config.toml
model = "masked image model"
train_examples = 98430
method = "simmim"
mask_ratio = 0.6
activation = "hardswish"
weight_standardization = false
init = "torch_default"
muon_scale = "original"
nesterov = true
batch_size = 128
epochs = 8.2
weight_decay = 0.0
Rows from block 8 of a small masked image model, named by matrix and row number. Rows with one number belong to one channel. Each number is 128 + 32 x the weight over its row's rms, rounded and kept within 0 to 255. All counts start at 0. Numbers have three digits each. After the name is the row's rms in percent of the matrix's.
After each channel's rows are labels from the 100 images, of 14976, where the channel reaches its highest value: "responds to" is what is common among them; "place" is the part of the image that holds the peak. Only what is clearly more common there than usual is listed. The data: retinal OCT scans (Kermany 2017). In brackets: how many of the 100, against the usual share in percent.
# convs0: first 3x3 conv (model.blocks.8.convs.0.weight, 144x144x3x3, each kernel summed), inputs 72-143
# convs1: second 3x3 conv (model.blocks.8.convs.1.weight, 144x144x3x3, transposed, each kernel summed), outputs 72-143

convs0.122 090:080131159152120114129130187129119107128120136101153111190110101072113097085158151122097113129166129120117151113173160175163105120065107155116146092094171125178084148127164161158102089116190136155142107099114125053140
convs1.122 089:098102083084137120104098125129082101153142073163137076116117158156117146155207101123168107140115146169174198160097102158126121132143105154126088188046180157116100143129162092135116100119111153154116120175115103138119
responds to: finding: diabetic macular edema (37 vs 11.7)
place: middle right (29 vs 9.4)

convs0.18 101:128090138170198082154143129118128128098115044098127117157151087132135121107127158111139112113126065147162137118132089185134108106194141114110131140115116094078124171109161062098096104131068131098076145066091103054138
convs1.18 074:123176136182161182149131086182149162159123166132160170185090154182111173080172144121148179096145164100158137110106135117106117045085157091090153108117125146127086113100102129128176074120123126113123124143142141104090
responds to: finding: choroidal neovascularization (85 vs 29.4)
place: middle right (32 vs 9.4)

convs0.61 089:106090151109162132130112081108102116130151070126138144100130036117161128069108174105111089078106086142146114135164107130107096115078142114150122080107148143080102120114101097128136084133113138105079041127060118075115
convs1.61 070:170119137118094134150130114159142141209116151087153142159130119115071134194198111168144138118145134100131155106094101115112173162154166147089139094107157098148066129106165094105191117103169224144140165157138166143193
responds to: finding: choroidal neovascularization (62 vs 29.4)
place: bottom right (37 vs 14.1); top right (33 vs 14.1)

convs0.142 111:104145100104071157103131067105114112148126131116080126168114119114047107122161128133180163144149191168128106135080129110130088122143109137127122139109087123144163107127124163139104129122073127121125113168137103132070
convs1.142 125:136130135131107117029136180120130135100129068177134095148109112082158151120092186106121091117160098156109140130167104135205123130096094053069134133166161170084143154099100153095136132153091142163163151131146122125085
responds to: finding: normal (79 vs 51.6)
place: middle left (53 vs 9.4)

convs0.128 104:061127128083114115149147180097129134135128148121174097170146121159120111091138151167140145114147121103084102122086112165139043142092093125104102145105085155111105141143145179128172087121204101126110166144057126061174
convs1.128 133:069122109098084143084107080142063147077155077049113124134117041146147131109168154098136126116137101158158137139132145190070096153116117145137137135144118115144137135111131149109107168100063151111136151097148131091064
responds to: finding: diabetic macular edema (36 vs 11.7)
place: middle right (53 vs 9.4)

convs0.119 092:021105094096117110080111147083115113122128131077183157102114078173103160111114134124138167084100110069135169128071126172116131130123077135149076122144143109127085105134109180117151236109088136169107124088100107079123
convs1.119 121:117127134103081146118182091123147092176151180041092105094240106100151157136163132097063144092143131126135123146097158108053127125137095181147110158091154133116167163121179101145148114083194114145118090119160129131082
responds to: finding: choroidal neovascularization (79 vs 29.4)
place: middle right (39 vs 9.4)

convs0.126 085:139144078132100138163135076166144177194112184175130117156128208121077132104176161082127142195170121119147185118168133134082086149097127139098130134106176177141090164101103133158082124102185147138125119111155165170108
convs1.126 078:164111117155152151113086156068094149022176084190118103097092110091145116110076123135098069130067119182054105143154098149185075093101159120110156159122117132129157158148151121119129168114077130087140087062119187066103
responds to: finding: diabetic macular edema (45 vs 11.7)
place: middle right (54 vs 9.4)

convs0.37 108:120082130102104151136112094124145112110142069087107171054120140125181117116126126101084147125156151188104134126100113151109102125074129099161128126152167149156086138149106087144177177125095142125127111122110120065104
convs1.37 067:187167142164168144149145111140153099174133142086144138170113118149105120121126150110088148101121083118178152125104116023206138184118152108089123121096130111111149160134124118187145122124166117076203131132177121129157
responds to: finding: choroidal neovascularization (66 vs 29.4)
place: top right (47 vs 14.1)

convs0.75 091:140133154189063103095118164139151129138123116172132161130134131151009132141134093137099111111129119159158133119124068124136122137166120126157106128112096149131204091137138136119053140095072098127116135108056091080144
convs1.75 168:131150111116192157123104078146067145166155125102026111104136108198062102125138202136138107091155099111127160166065159059080084048095157126128149068134150117092144125163166134135168147139111167142074114138177149141100
responds to: finding: diabetic macular edema (29 vs 11.7)
place: middle right (72 vs 9.4)

convs0.135 112:158131086154114095138178066153131165115121173138091143132155116115030116108106102153095099097087135192112105115102104108135084116106090167137115112066152124101124153137140152127059135151205162157092114104096147072135
convs1.135 135:143157110159089149154110183161086109125094174121157129122127074111191170128097113118090128109127081115156120130125165114149171142183123115201075183192150150120159113135148099157157163143075147150135132079161177129148
responds to: finding: diabetic macular edema (31 vs 11.7)
place: middle left (39 vs 9.4)

convs0.25 116:135108104134111126137170088117175116040072117136060108090107081127083099123115141143080095145092115178130150079092142093102095145104083100151121118075153130099106171125169120177084076147158169166088118104093164128120
convs1.25 128:135164075128093129135141099125088111120133176073105097096152185134113142101191111140086172148167131055142175135133129063146136153110124116173086183126130145080111120075155154102140160160131116115140062110190141129158
responds to: finding: diabetic macular edema (47 vs 11.7)
place: centre (30 vs 6.2)

convs0.90 108:146133148150112165148080115115147087188091127161102174123095139133142027111120100113164132148150151149145142105116147142157090095140109127124128122128102130143196111157160103106158188146070150109095131158122105076125
convs1.90 071:135149099144088077101175143140151119140097147113101095108130102122115124155173133113084143178136092097135164141092137132119112185116102089171122167069071118138104135122143170135111069122122112142104126090144148108145
responds to: finding: choroidal neovascularization (70 vs 29.4)
place: bottom left (33 vs 14.1)

convs0.76 082:156186069164043131070124180102093107056111154130126116098127125082125120125105112098164157164183173121116148100102111131125102099103167098129138091091106106100121138096109091083152085122088180130146140111126168104141
convs1.76 100:141131159111166168145101143072145159114155148161062138193093221118099160125137124122180109082126116157141118182125138121108088129149135089105153099217107161134156143202177146151119159110097151118145160126133153142127
responds to: finding: normal (80 vs 51.6)
place: middle right (51 vs 9.4); bottom right (48 vs 14.1)

convs0.100 099:116128142132153110142119167109143094123130141159093124158079137094169085126146091147104119167186101189131140153123184176105050123168109117105148132164109175121128110147121103152202087163091124086146150102113120095132
convs1.100 077:108110077121145099108053128124121109085135124093161076121139162165096115151178169164163140132064143194150181118118126213104142117068132127131127155109093140098129145165127107180053137146093153164081147108185164133090
responds to: finding: diabetic macular edema (30 vs 11.7)
place: bottom right (37 vs 14.1)

convs0.65 117:080080166108098133113062222116142121105122149109148141086135111142101084109144141139112172147138119103103104165040104130139068150109148126111072084093132102187112116135083178150084113143127138188090134169086124134121
convs1.65 139:129190096148134138116136094159094134170105136095110143106093084134101105119143135120124125115044179111103115131100133105106069103082141094100087131154106115142086139141174141142163141136133138171107111133156147141121
responds to: finding: normal (78 vs 51.6)
place: middle right (28 vs 9.4)

convs0.53 102:116134111112091174118112090084139134108187125138149135052129144109209120147121127142131128111103082149137112154089137165148134103139130115130161089064137122103172098171099115147150164103059144120104149072084133108106
convs1.53 081:129062107141117115176095107080100108124129128087138141169156105145073096124094149120124124126122126140156123111142099030092138075106118187156119205131177113155133141162144137167134121112220111125139141154138105152117
responds to: finding: normal (88 vs 51.6)
place: middle right (83 vs 9.4)

convs0.38 121:142145081158105142100178142120102109106096128106133117137159150186205158153135191171171150137097164099122128116117114120099112145110086147154076162164076104112122101107143117082144087108147136127138114093087125209174
convs1.38 121:125099094129142103028122228105148127122135106136112156168118124114056132111110094102097119133138130134108126124062098136141087088152139105078087107088115116087071099069095137079110093089142077070099093110128084065094
responds to: finding: diabetic macular edema (30 vs 11.7)
place: top right (43 vs 14.1)

convs0.54 090:142118173164173130111146108147130162103119104111205136144100132102082166165111109111123106191118116154148132148129135146099150139138116158081148138145142108129111118056116065118127099099110123130151095105137087094117
convs1.54 064:118150119078148125152054106147158091193086093149105154097122133128094144202193129183181133102095063058148140095066128152165068149130164152119188121069135143171097085125097100127075098154105150147105082109151115158108
responds to: finding: choroidal neovascularization (60 vs 29.4)
place: bottom right (34 vs 14.1)

convs0.6 088:099184057157019101114116142128162114115108172136126150101123061118100130079156172094071113145111154110123113134075129132129101101087073114137122072167153143116140136113098105104143152133067121135091112120158125130091
convs1.6 105:090147145144115150108138186057086117123140139161091145105128129178071077096169135165140125124110132084129099147096114093136165114106111159107131122110080099074053071201128196134106157129171148129116159190127136135109
responds to: finding: normal (85 vs 51.6)
place: middle right (79 vs 9.4)

convs0.117 100:154071111122143176136156073124090108148090140113145099151121123146102157164144155118086150143148135111125185122133162089127055104096077130139144144197138143154119141113126113105135103172161181155121110110129084135114
convs1.117 060:161142103078129117083081151117097095142147107178112106090118167071121148102083099116155076156133112152089135153121096154171117186145157172164108147072141156124187125137165041111056152107103138014173075097093137146133
responds to: finding: diabetic macular edema (34 vs 11.7)
place: top right (32 vs 14.1)

convs0.105 091:132174082140190162113127105146175129106121087144103158028078118108067092095131074115109140073168153116133116129163183165133073110107117120162187124159068106138108125131081118113142133123095176129101147117103107057130
convs1.105 086:185143122101069099137128133073135120113145111133139173172133149154105164095146156132132142111095085148136176111112106141131112168169111132126127148106060116139130224159121115080136130086128090111165157109138133134176
responds to: finding: choroidal neovascularization (63 vs 29.4)
place: top left (34 vs 14.1)

convs0.114 091:129088164179065134143165047107133131098106099057126169135161044093094076113106148168100108115089191127106126099102115089161052128135141105112133142095157147094089145126065189131148093107078141089096128155081143130104
convs1.114 095:120180128145154159148115155142145119212172150178128084081049082098111112134112103072146134072114040106129105180161160093132149122093127096133140101119140134156150064123135069090132144092128171101115166135116150165095
responds to: finding: choroidal neovascularization (60 vs 29.4)
place: middle left (40 vs 9.4); middle right (31 vs 9.4)

convs0.2 104:085094085107142130167115087110082095141079096162080112129138105207008125115090127120149061111132169052133107147110093123105091136117128136112159122115117107100142133105176119079075166109122128114105119125098153085139
convs1.2 120:107137142074063108186146167156115111123126179158100138163162200106100110181150112160147109142119141121140108127125144112125137164162096132133076086131093134091180119134158130146135145130188089116093057125161088148167
responds to: finding: diabetic macular edema (36 vs 11.7)
place: middle right (32 vs 9.4)

convs0.107 129:088118105102108153114074044100150126118100159054165095141125065122041168139106121162115111111095115083153118085069103101158179138136120128152083164111138158087120111121104137130109142138152171129118136136099092081119
convs1.107 137:125057153121158157080094154107134099110157140146195095186168177117177123149104135132118096136084136115100172081131140152106169102081125179065095136058137075121108095144065081119057137156104123113124102122145102108090
responds to: finding: choroidal neovascularization (62 vs 29.4)
place: top left (66 vs 14.1)

convs0.35 094:129130157170157113149151128097148114107121079087112136113113083107072082103150103085157112122158067130123134128174144162109123141136156102125145092037106121108143111107232088121132128100073102076109077088104124089196
convs1.35 068:072143112127162187139137136129146123149138101186127157124074101146149078096190137139119101090116163148157147148122175135131082091094147163155181137168149179179137124121080145085165103129094156114095156133117129159065
responds to: finding: diabetic macular edema (52 vs 11.7)
place: middle right (34 vs 9.4)

convs0.42 122:147139134160103124133144155147139122093141099135084148120141157109176119158108116142084138142184147129107120084111189121127105081076103118144094119094150141145131118131126117143186151154079148135183138117090106085109
convs1.42 063:134120121106170160137151127096130131141109111120133124117083124171100074129119148106132078115071096180117131097156075129138137106155183087099132169152232114122158161163157084193097150102119131082125129109197185101133
responds to: finding: diabetic macular edema (30 vs 11.7)
place: top right (52 vs 14.1)

convs0.99 112:117105095138112096135107119126130117116113129140144122040143083127116143146089082078084145147169126169167139119116126102108070109108090117146079159154112114112159116120098099121070083111089138147070094130106102099121
convs1.99 124:162144122165165151122108169142152173205163131096092209102091098171061095114084150161169154094121080111075098109119145118134137117151137136184155089134165164152133126145113130155188130091131147139196149160193145156149
responds to: finding: choroidal neovascularization (72 vs 29.4)
place: middle left (55 vs 9.4)

convs0.50 115:155077071153094091157140137154126122072095106141111117102159093106000182140076122116063093113101107171167131146041122098118033138146136145162116095142096144122123145129176093148103135107100162146158110150107165110175
convs1.50 112:146097110061109093110114069092043154090159128060089105126113103092102097134120153156098114098152055075112154120091184144095084104156097160133086150115123146170164161115112095149109148138131096096125068141093082104108
responds to: finding: choroidal neovascularization (70 vs 29.4)
place: middle right (43 vs 9.4)

convs0.67 103:163110130138114142129130107153136068144168119136064109086106043108099104157124145140122126139146127127129128152129105081137146102169077121137110124098125158126092220155172105110062134172068158196136095117157187132145
convs1.67 091:029117110124171080084137154158108122130086159083122104084160146150098207151135062142166108156087154068136067128123146182129171161100187122173095142108151151137106084100101100119167077116135077157093118117059083138100
responds to: finding: choroidal neovascularization (64 vs 29.4)
place: top left (54 vs 14.1); top right (36 vs 14.1)

convs0.22 109:096121136129157123064102140111194110144148083114067172123129118172090122158138152139152100146114145059161152135047096097159114162117107126132188110080146125147115101066068107093050154123135107108103137122123117087108
convs1.22 134:066142121103194089198167152175106150112161101178121142130149131159108103141127151119158159116126137136092130142189109112113060128121135139123082212159149140155128079146146136142174183141124144142186102191203130142124
responds to: finding: normal (89 vs 51.6)
place: middle left (85 vs 9.4)

convs0.79 083:119127057153148162149128053128158112121136138115065081081165141160036092128135108110153119136087159154112164093073080184142065146065143146158157084095147100125160088130093098125061124147063137153156081109134138086121
convs1.79 110:102167160171028126118217134141152127113113142189179163119155127124106212131086084092077140099152183092088117090147154054174134149180097085133121098180156132111110155130089130125151141093141109151119121132125178134174
responds to: finding: diabetic macular edema (29 vs 11.7)
place: bottom left (76 vs 14.1)

convs0.116 084:144138119108201159145092125136107155176081135131155102131090120200165126096108116100214096135147167106144153132116163094144130173137143135120121093208116169102128104134089157102104180126125104147108133110126089133138
convs1.116 073:114097104060101150153161151106173095157140155122103108105155126089093069179111187127087102143149102129052130153097044136126095114152100136126088084100103095088145092146194094105109144150198134123143072099203143130118
responds to: finding: choroidal neovascularization (72 vs 29.4)
place: middle right (44 vs 9.4)

convs0.124 108:072157133119114164109123205155104151107146201102133164052124006114095126108148157138134168156131156115115109126086107135130112150087127114095102088144073111149117157155137184128115112136098157142106121165098097094103
convs1.124 131:126159137137119116088143100115109118173093129083068069088096065115093140105130164126094150089119098104149138166069166059133123124074176134140157172119128127128126178131095056149138168126108165125128148162155165121086
responds to: finding: normal (78 vs 51.6)
place: bottom right (98 vs 14.1)

convs0.81 096:141067125103111110121078082155144145083083132168055120111160178170058123148117153106114174144180142169153133115105128115134081154089064121153223179161180160143157180132135065151099197086091141141136133097156086162097
convs1.81 084:134149107161180169115161119114181163236103180172110177102147177134098153101103091132118148127131115120165165104134135114187074149122128129149175132111078130086103132111119145126109061119136128104168125135143118086157
responds to: finding: choroidal neovascularization (84 vs 29.4)
place: centre (29 vs 6.2); middle left (26 vs 9.4)

convs0.59 111:152116114135111133153119122129133150096085076133102122082171062188000131141121094143146067133089088079162130179078123121126067116107104143111188113077126095115144118104137134119075100111132130114094144118079155137172
convs1.59 124:126142103109111123146141039098130124116147105128114112175206209199081135159196165149162104138074131129107105108121150109066078165121105127143088135131152145125127177118210123135091105129089100144116101137170066127152
responds to: finding: diabetic macular edema (52 vs 11.7)
place: middle right (51 vs 9.4)

convs0.127 104:121126124157093092129109175059148148067139146125000133145108096119090181103127150096100118102061149113146097197109081102112163151132133151134130083151063105098140143093124118102104111108134169167231146108156201131189
convs1.127 144:171106117099131140135115086099061100041148127109134088122189138073147098166134191122121110156167111207146144102128123115104119084057085082124123135088119089136113153061083138131118090149132048096082099125101140109082
responds to: finding: choroidal neovascularization (66 vs 29.4)
place: middle left (29 vs 9.4)

convs0.129 108:078124135119089198120145160146152141146111152076139146157127084118090131136098113133062133136068126121123099122106120123121163137090131101113127153093138137110106153158095174157140163145084173115110119127021136105082
convs1.129 132:138122095133160103115189131098111112099149069051091086131117124141131076149121106161108107126036120137073113111172148167116090110112116105131125124116097129109137127099158123163096117139099132111103071151144131152038
responds to: finding: normal (78 vs 51.6)
place: bottom right (86 vs 14.1)

convs0.140 090:106131068081159134164092071108094114150114170082161146139082121134134187133139185063102136155179156166173136123140088099147154149111105119098098106158176131123104145093090128120070153108135117098105105124140100074104
convs1.140 094:172164132125131142126134173151136121087131187160133098172147091095136112199084169154166135136097064177176148136160144133096121154174140092105101154089067142154130153180123127163137191203097115211152131150132208080066
responds to: finding: normal (88 vs 51.6)
place: middle left (53 vs 9.4); top left (39 vs 14.1)

convs0.139 096:088141166087119175173126152137142108137102088085094172098131169146165077119160117125094118135127123097152113133141076155104106122091119140084093086114183168098117191150060139141152099082142160115095148110107140129125
convs1.139 080:190104136128091171125128122106086152044167064131112101114146047122100099142038163117124064149085160197099116163123151144167125141122175139193122145150161127128179135155174099122149165139093121131129112094127137069123
responds to: finding: normal (86 vs 51.6)
place: middle right (60 vs 9.4)