Weights of a small masked image model.
Model: 5.71M parameters, 32-pixel images, arch preact_resnet, norm groupnorm, activation hardswish, depths [3, 4, 5, 3].
Data: trained on retinal OCT scans (Kermany 2017), 98430 training examples, 8.2 epochs.
Rows from block 3 of a small masked image model, named by matrix and row number. Rows with one number belong to one channel. Each number is 128 + 32 x the weight over its row's rms, rounded and kept within 0 to 255. All counts start at 0. Numbers have three digits each.
After each channel's rows are labels from the 100 images, of 14976, where the channel reaches its highest value: "peak at" is the part of the image that holds the peak. Only what is clearly more common there than usual is listed. The data: retinal OCT scans (Kermany 2017). In brackets: how many of the 100, against the usual share in percent.
# convs0: first 3x3 conv, stride 2 (model.blocks.3.convs.0.weight, 80x48x3x3, each kernel summed), inputs 0-47
# convs1: second 3x3 conv (model.blocks.3.convs.1.weight, 80x80x3x3, transposed, each kernel summed), outputs 0-79

convs0.63:055135192131172113166109149069100076124122108184170161133131132119112132112124121196191163109103119132127170131115081114089130167116129164093137
convs1.63:087067101102128171124116155077166119091112168135138104169100155147124142124217137085162142139171109088150166086136089093119161093169139113175087155151172193066127155119109153109118108136113135133092108163140126098129118065178090192123137133
peak at: centre (36 vs 14.1)

convs0.46:183094121167108161137143119127109111096109136130122121155188090179120139141182173155098089109141128158186173135148122113179108156037123079151130
convs1.46:134145116116145186117117126138139118139095112164163163123132074114170117117111084143105149144072116104206171138159087101168138104088147147100108100217092161132154102107118100186165125171139104159154128133077171114170112101150131168192124051
peak at: top right (98 vs 9.8)

convs0.24:112157125103148125109113151107143123107106097107182142072107098131115161107053101144131131142104132095100241094171126149151099092134124080147077
convs1.24:180188044084127147130101130144165136173112135153118163155110149101158105095131142122126102059105177110120140103060144134069145142086136097153155038120127142094069126128156168120086116113141113095140133178141107076114179156128123104097085136
peak at: top right (97 vs 9.8)

convs0.57:173227105115097129126158101105110182143166111196134144140145122090128160088127132139139097132088101110132145094145097063120100180073098132109113
convs1.57:127121137113127163096170138092170148153052123139133106100090112103152131109137169185123101122166112121129143135139174132095000112136127102184111150080085116129119086136159108092090125144121100081132107107113150105168140148128168143120086106
peak at: top centre (79 vs 11.7)

convs0.59:106147226114142113069105103162144094100155134111134090169154088112145120128126169159179165093141179157142151185100107099101143109082114167142135
convs1.59:136122193138080149104041117102100128159189073145172128144125141164133130162143100132151146166127124116130123096119073135135140162073144163159139099076155168112135137068097077192118122124115116144121125160156137111128123185162121173227098137
peak at: bottom left (29 vs 9.8); top left (26 vs 9.8)

convs0.21:140083084123113149087096088140105068085169120173109077123049195178120092141127137106095131148160153121128122116140136117097111071144175154103130
convs1.21:151169138092134139186092136186052162096097145100108143115067140088119126127121144140158131158104143136087111088140140179155115132131156095063192144130111173167113130118166089076148093110091128205115111138184135131083092150165089139095166143
peak at: top left (45 vs 9.8); bottom left (39 vs 9.8)

convs0.0:155168149112163149140120179152097128097124161090076136172165182130106110138148161196128113165189139106082138210150137131121117132127169163140084
convs1.0:105118157075095096123067119098127136123176146105142186116146167121058131108114083139130103084173113051102119024105093113155113112160129141102150134123102105121108160114135114130106078112147112172117123080131139062170139131197104126094151170
peak at: top right (36 vs 9.8)

convs0.56:116055109140119171089158142130095074096116139129175162109133082058106105146157117144127181162145118126124119117107081127122128145138092229142103
convs1.56:182151180121196162144109093111082128153092087100104095157183131167155158126127196153161188147056069111159114130117109118121110114131147076095159118137121183169156130137116139154120165096141128116076183141102199125136129156135135167173129107
peak at: top left (30 vs 9.8)

convs0.73:175102183110146124098092122117103156100137138168119136091124150127099155079098223097099145148136094134108151137072174132153124184170121108095185
convs1.73:076149122107173116150035140128103097144128112098141186137143095161046089093121133082096099103111114104151195052108086109144114123119151173147157121158087126123137194199099122131113104128107140100116124099108123103152126100110060144157117112
peak at: centre (48 vs 14.1)

convs0.43:099049219139131100135139133102125113112138130139123110104102068201089125113124134138141085115091130152124094153108119096170093161072144099133183
convs1.43:114097201138095118103110147119146167149134162138156141139103166143172100164137143072144117160186117151120131138103093172101135154081101138173132137066154133090127136134100107196131160138109102099141127119127118061125135147185038203100066147
peak at: centre (50 vs 14.1)

convs0.8:126214151113150139172143138145126144156096110102176089190129113142126150120120059140116169085137107165084161137116131127141144137111053110122203
convs1.8:119148095124085111097037165174131147209129085134120186069153109143157110130081127169132147091144176090155096147165128080163123106126103146143161133129134203175131185120170131105086129113132115116137158168175128101118193100102132127128152121
peak at: middle right (28 vs 11.7); top right (25 vs 9.8)

convs0.64:174185179147129140121148169111083119105122069085176146084173135107124133151139095170115214119129156115110107197112136139130095124150107135118075
convs1.64:089149185096067135120153137093141172154155140110107121104119104152181096132161135056114087106136186117099158069130155113120162106161130068152094168165115124148153139106100115165137180155097104045093153086167148137142106118167077172106109101
peak at: top left (27 vs 9.8)

convs0.26:120166142143100099063104136104140102118126145127111122069075144148073104115140077110086116122141180204197160137130110091107099094155139153096086
convs1.26:146086157063115117097117156138120119113139093085149068150092145126119091136174141130143183146163171089164167140080140118099153089144103145108159160157143152174144129074103134075110121107068088093125126166172135103043091096181165154096155097
peak at: bottom left (100 vs 9.8)

convs0.68:126154081115143040155130151118097161138129134153133136183109125112086128135157103119115246133152126143134094106133133123089155157101203138130100
convs1.68:126045127100085109152155175088101150137184168112172175135163056146073124131099125164148110154159115106142149103124144148189086129137107170149162165147143114152114179134140138134068092104131124095119106119107100097189157112128141197118131199
peak at: bottom left (93 vs 9.8)

convs0.40:144078157108139089094149098143164097137092109095077185139175105111117155062126169083079117094169122096123097133127172129142136153146080092074151
convs1.40:157142113146139090116115097098165137180120170114107140166024141154149102160162124055160106123142104144129138093106103155096137158044137104161067096133162120091146138139162165098105132104084123087112136116139112065108087159158074155120095171
peak at: centre (34 vs 14.1)

convs0.6:096119141172129134150122148138082155090117153133122142108193138172078174192160155127137096183146137152119103151102141085135088128039130138157182
convs1.6:152168139145116131132123122161175107154100134087193109110114146098089121099123095057171071148146077130124175032112148120173072136154147136094153182161148149161110180074115116131089114129106140169152107117172146134151080161107117188103140146
peak at: middle right (48 vs 11.7)

convs0.38:107093030187109125140129129113157111108118140111097172116129109158124137112083141094104097175118168149131111088161169119104156144128222120176142
convs1.38:190187110101127143134155100151174187121072097097104078087132113099150115117171107174084137141122129075135044071175129152115134093120096078076111130135120158103093140186170098146152112092154156187101137077136114130149127128147136112084131134
peak at: bottom left (42 vs 9.8)

convs0.51:121131143115127140136172106170089180132075143172166120139164221179196125183136132144130142120093086124097131119122090136202129149117108127143121
convs1.51:113212060057127147110097140131106184180165116111113126130123089133128091104076153165071077158123153097108138121132146119221126144134119153077118145108124141092093174132131138146127179150109104123175113134128145102189174163140148087147126088
peak at: top left (66 vs 9.8)

convs0.76:141175083153184132138126115090170117137085124092167120134084170079133118127124120138166139146119175076184194042156126087109138131123123135115159
convs1.76:184156053123155124125104084169082123138158126146068149137138114111095121156088164186097141150083130101137140109148144099076156148142134078071119047117157110151123173212178160107128114123075182135147133118069132142145108126133133102146135092
peak at: middle left (64 vs 11.7)

convs0.30:177117136136148102136106149109072112139128148115101176064169063102171115062136131065101132107149177129136159107080172139077155126149158113125163
convs1.30:106065170120122094104058145076118130157142112085179096116095095110076085165098102077167126128136159100109114132129065110104137109076176139102100098147129111100134101120131104147160032117123194129100116068120092108152176097106115111140126105
peak at: top right (51 vs 9.8)

convs0.77:166103118156110071075100136116162099092118118079124099149096081106124155131173166188111153076149167211132157128142112149198118123127118121105119
convs1.77:161099178162144134153108148207109153109164135188147152115124178179162204136056171117129117148059118116097091150096164093171167141159140129106085092127138108122139075138131118141159158147114113153171123111090137088141155119098143073186108151
peak at: bottom left (37 vs 9.8)

convs0.35:078086167167131150146099087145114162119172147204132079181182124155060136120166105163127147138104108115111090115098144120108147171160115108100174
convs1.35:141166134142174137179104157136114138165092156108109171129155194126072143142100132132166101070175146094188092102103162130141071115140123167177171206108141145155097146113139129112058138137116118136122135153118149054146145201125118143126145188
peak at: top left (54 vs 9.8)

convs0.28:168135081126163170144136129126110114139100158093160111133063156085166090142139206169081196103149097164108126096143079122183136147117160142124146
convs1.28:131120144186093109144086146157139160108168127139144132109155134176140157162133144131115224103164124142111080126122153205082157109140138138090153105114118110135069079168139073170132169098135168135169174102073116133140195169154158088119167162
peak at: top left (85 vs 9.8)

convs0.16:158097133158120120162153132094081118028137089147117110091095146133062162121132148126094129134141110130148197210174142132152121138161143128167115
convs1.16:112149109156135069148068121118136166087160136179096160117145134123142134079103041124119116125127201092077151054112148138102087100125163061115102068080186095121149144094113083181122175107117126121133144090109105110153123121145140100099132119
peak at: middle right (33 vs 11.7)

convs0.55:128129197125130092091125141115131139078110067109126145147069088105181168160099101147151148082144102124137113210063162104158148135135121100099151
convs1.55:112181199105125086141114116155168132146144100162199138149111169153187094173082131087103126160141161095114166141120126149133154169110116095159084115109109119106139164132122131178152135135067123073163119115149146056131118187141096147144035118
peak at: centre (33 vs 14.1)

convs0.72:122116103107199112115085133125128139139187123085160026113162161136083110122186112143134122158149103131145088074135131098199135138133125165111143
convs1.72:156188163219213137151135076181063106139116110131166148133099212117139135119100077099109117084118091108160091118115099120164110115160156164065162175122094149140136107126153130098143132149138124130123114152163176125106134148123151145184105149
peak at: top right (30 vs 9.8); middle right (28 vs 11.7)

convs0.66:151072096169136109147161125141076114096143110166130034182172115131082147163123126120167119157136133137162060127149106095142139138164061137134109
convs1.66:115130201154151171106110145096079125095146068119140128154136127110134092091122135086110150021173125106172104075093137130173113098150130186132158229128149111157165170115066163129118133140142101099109112143083127153121147138161115122157143117
peak at: top right (99 vs 9.8)

convs0.45:152096006176105152135111109099165115131163100140153117111149122127123154110119151093098150075121110157152056101146177132141072112126139163129130
convs1.45:144156172128149158179147098177070077089137101058134097120102106133126082101071083085094132081087099080113098141153131113120121111142145145108058126168070151152181139079134121158155138159158158146166139096093120115142142090078147089160112093
peak at: top right (41 vs 9.8); top left (41 vs 9.8)

convs0.78:040096153111116103126125135163068155093101082110120115085141162116119148121142179147101160136137083168075189132130187152126163095127126105137079
convs1.78:130114125130104089119052139088178170158117150142140129161050172151130127147156113037163130123157139120145135142122094155133164142060114129211134124131134099120128132108118141150096162121078130097136107130140117056094153153189061148100088167
peak at: centre (43 vs 14.1)

convs0.60:133135141133130139093056114117105061103089149154094136163152122164132112044123113113106132113096083206172104131072090085104135118141085129131130
convs1.60:141095114202113104091208122131141079150133120156080096082097098068135123063142104093122097164121148177124152098107139131133139131166085138099134018106190106139136092149110119107100093142165102134152153119142117149111166096149108136158162084
peak at: top left (90 vs 9.8)

convs0.37:182169128137178088104074162098112127086112101122156111109105211138138143151139064188076143109150105179143128121111101130093139166138100169102118
convs1.37:118128087153109136144131105172160143112169065126129133087076155120146143114096160079155163108151155131086161157064124153144106119075120153134095058129141054075116160138132099127112157165129127103214104095139118091163126143090057110116083172
peak at: bottom left (31 vs 9.8)

convs0.50:103102172088130121125139105135125119131157196175058094185061171168137117081112137160090190119104107111099165118100103143167129117125085107140121
convs1.50:126150204091124150148052132095134165165146099158151137141105189107160082171109132139107170138156158120095101112111117159181124151079106172152129137107150115153120091066063102128116173078116096120143157116162128080086192132158077122123115174
peak at: bottom right (98 vs 9.8)

convs0.19:138098137170177153137155120090118147075137179142204187085123124133118142088078115121097119096132118139124131079138153119099101179114121075203151
convs1.19:134110065135147193174109176115179111150119097073158124126150101170124137154117156107115224130121111096119152134135160145084062133109176140168137099188139104103105132124126094109126193098123183154115147086084114107180070136131147127170139095
peak at: top left (31 vs 9.8)

convs0.69:159132146117125117155094123140111208123144203156132060151116118155051143110149127109106137097138142157120131110156066117163094117124071149127059
convs1.69:089111036179148086165182121139129126083190092141135183061123169066176096127109096078134149086136174084131094133064135139147079125115159139124149099115128091139130136058115114151115153129149111095161110142149152159119148126123150107122089158
peak at: bottom left (100 vs 9.8)

convs0.18:167119160159140104112127120109090170149140130160144106091172161154228139125110092121042135098177178166118105140073125135132103121116113088140147
convs1.18:127108118117151139174092159120113152127113072071118104097049118096078110117108194153108133147066129116052149201100106138131120138101190086089130159111124123062092074094117112102157126175134160089164152108121112168159134147133158122104106104
peak at: top right (58 vs 9.8)

convs0.22:141081144142136098151174110176122102136163117160138078143090213108093147132105135162139121167070121147122109163096130148187105163120087085178169
convs1.22:082156180174157130149173163154116156122160115099146126191157101133099179074092108144075160154161136130142142096124113138129158102160122180161055145079105110067113160153101107132122121220047122125119164144144111099137137117160125159114136089
peak at: top left (82 vs 9.8)

convs0.39:061124166164111106163111125121111085152145056180178138096106135131138110102144134118133171191057135128131094073129082124107167132131116115162176
convs1.39:154084035112118140114138119122162130152116117104089135182061185195113092098157128067182125110176089140129142148130110155088140165073129148194092068138168153104111157172131095141093126131103092102129110102147150113130121126143076170135104111
peak at: centre (35 vs 14.1)

convs0.75:112158195134202155135137161092080153114065131094151158130138099122088129174155080122127108167097127125192111120118089175139159164136188120128121
convs1.75:150165056080159138129110106093128114135098096138105135149144121135109140156107164105143207129061108077102139137166164169075229128128123139161145108210115176081136131103120129147143161100128113122120111144126121083134080081118142177156158087
peak at: bottom right (83 vs 9.8)

convs0.65:127087104181137142108101166076096107142085143166112097115095148170118145143120073130147103136202078109210150093088103132099119143172145105107154
convs1.65:090170170159051152126132099120117167110098162149204153119171128114139102054123095072113159104098175160164126106073158126128148068126150148078079063180184145163129126133142141125135138120112134096144136109102112095114155105131111132194156098
peak at: centre (34 vs 14.1); top right (29 vs 9.8)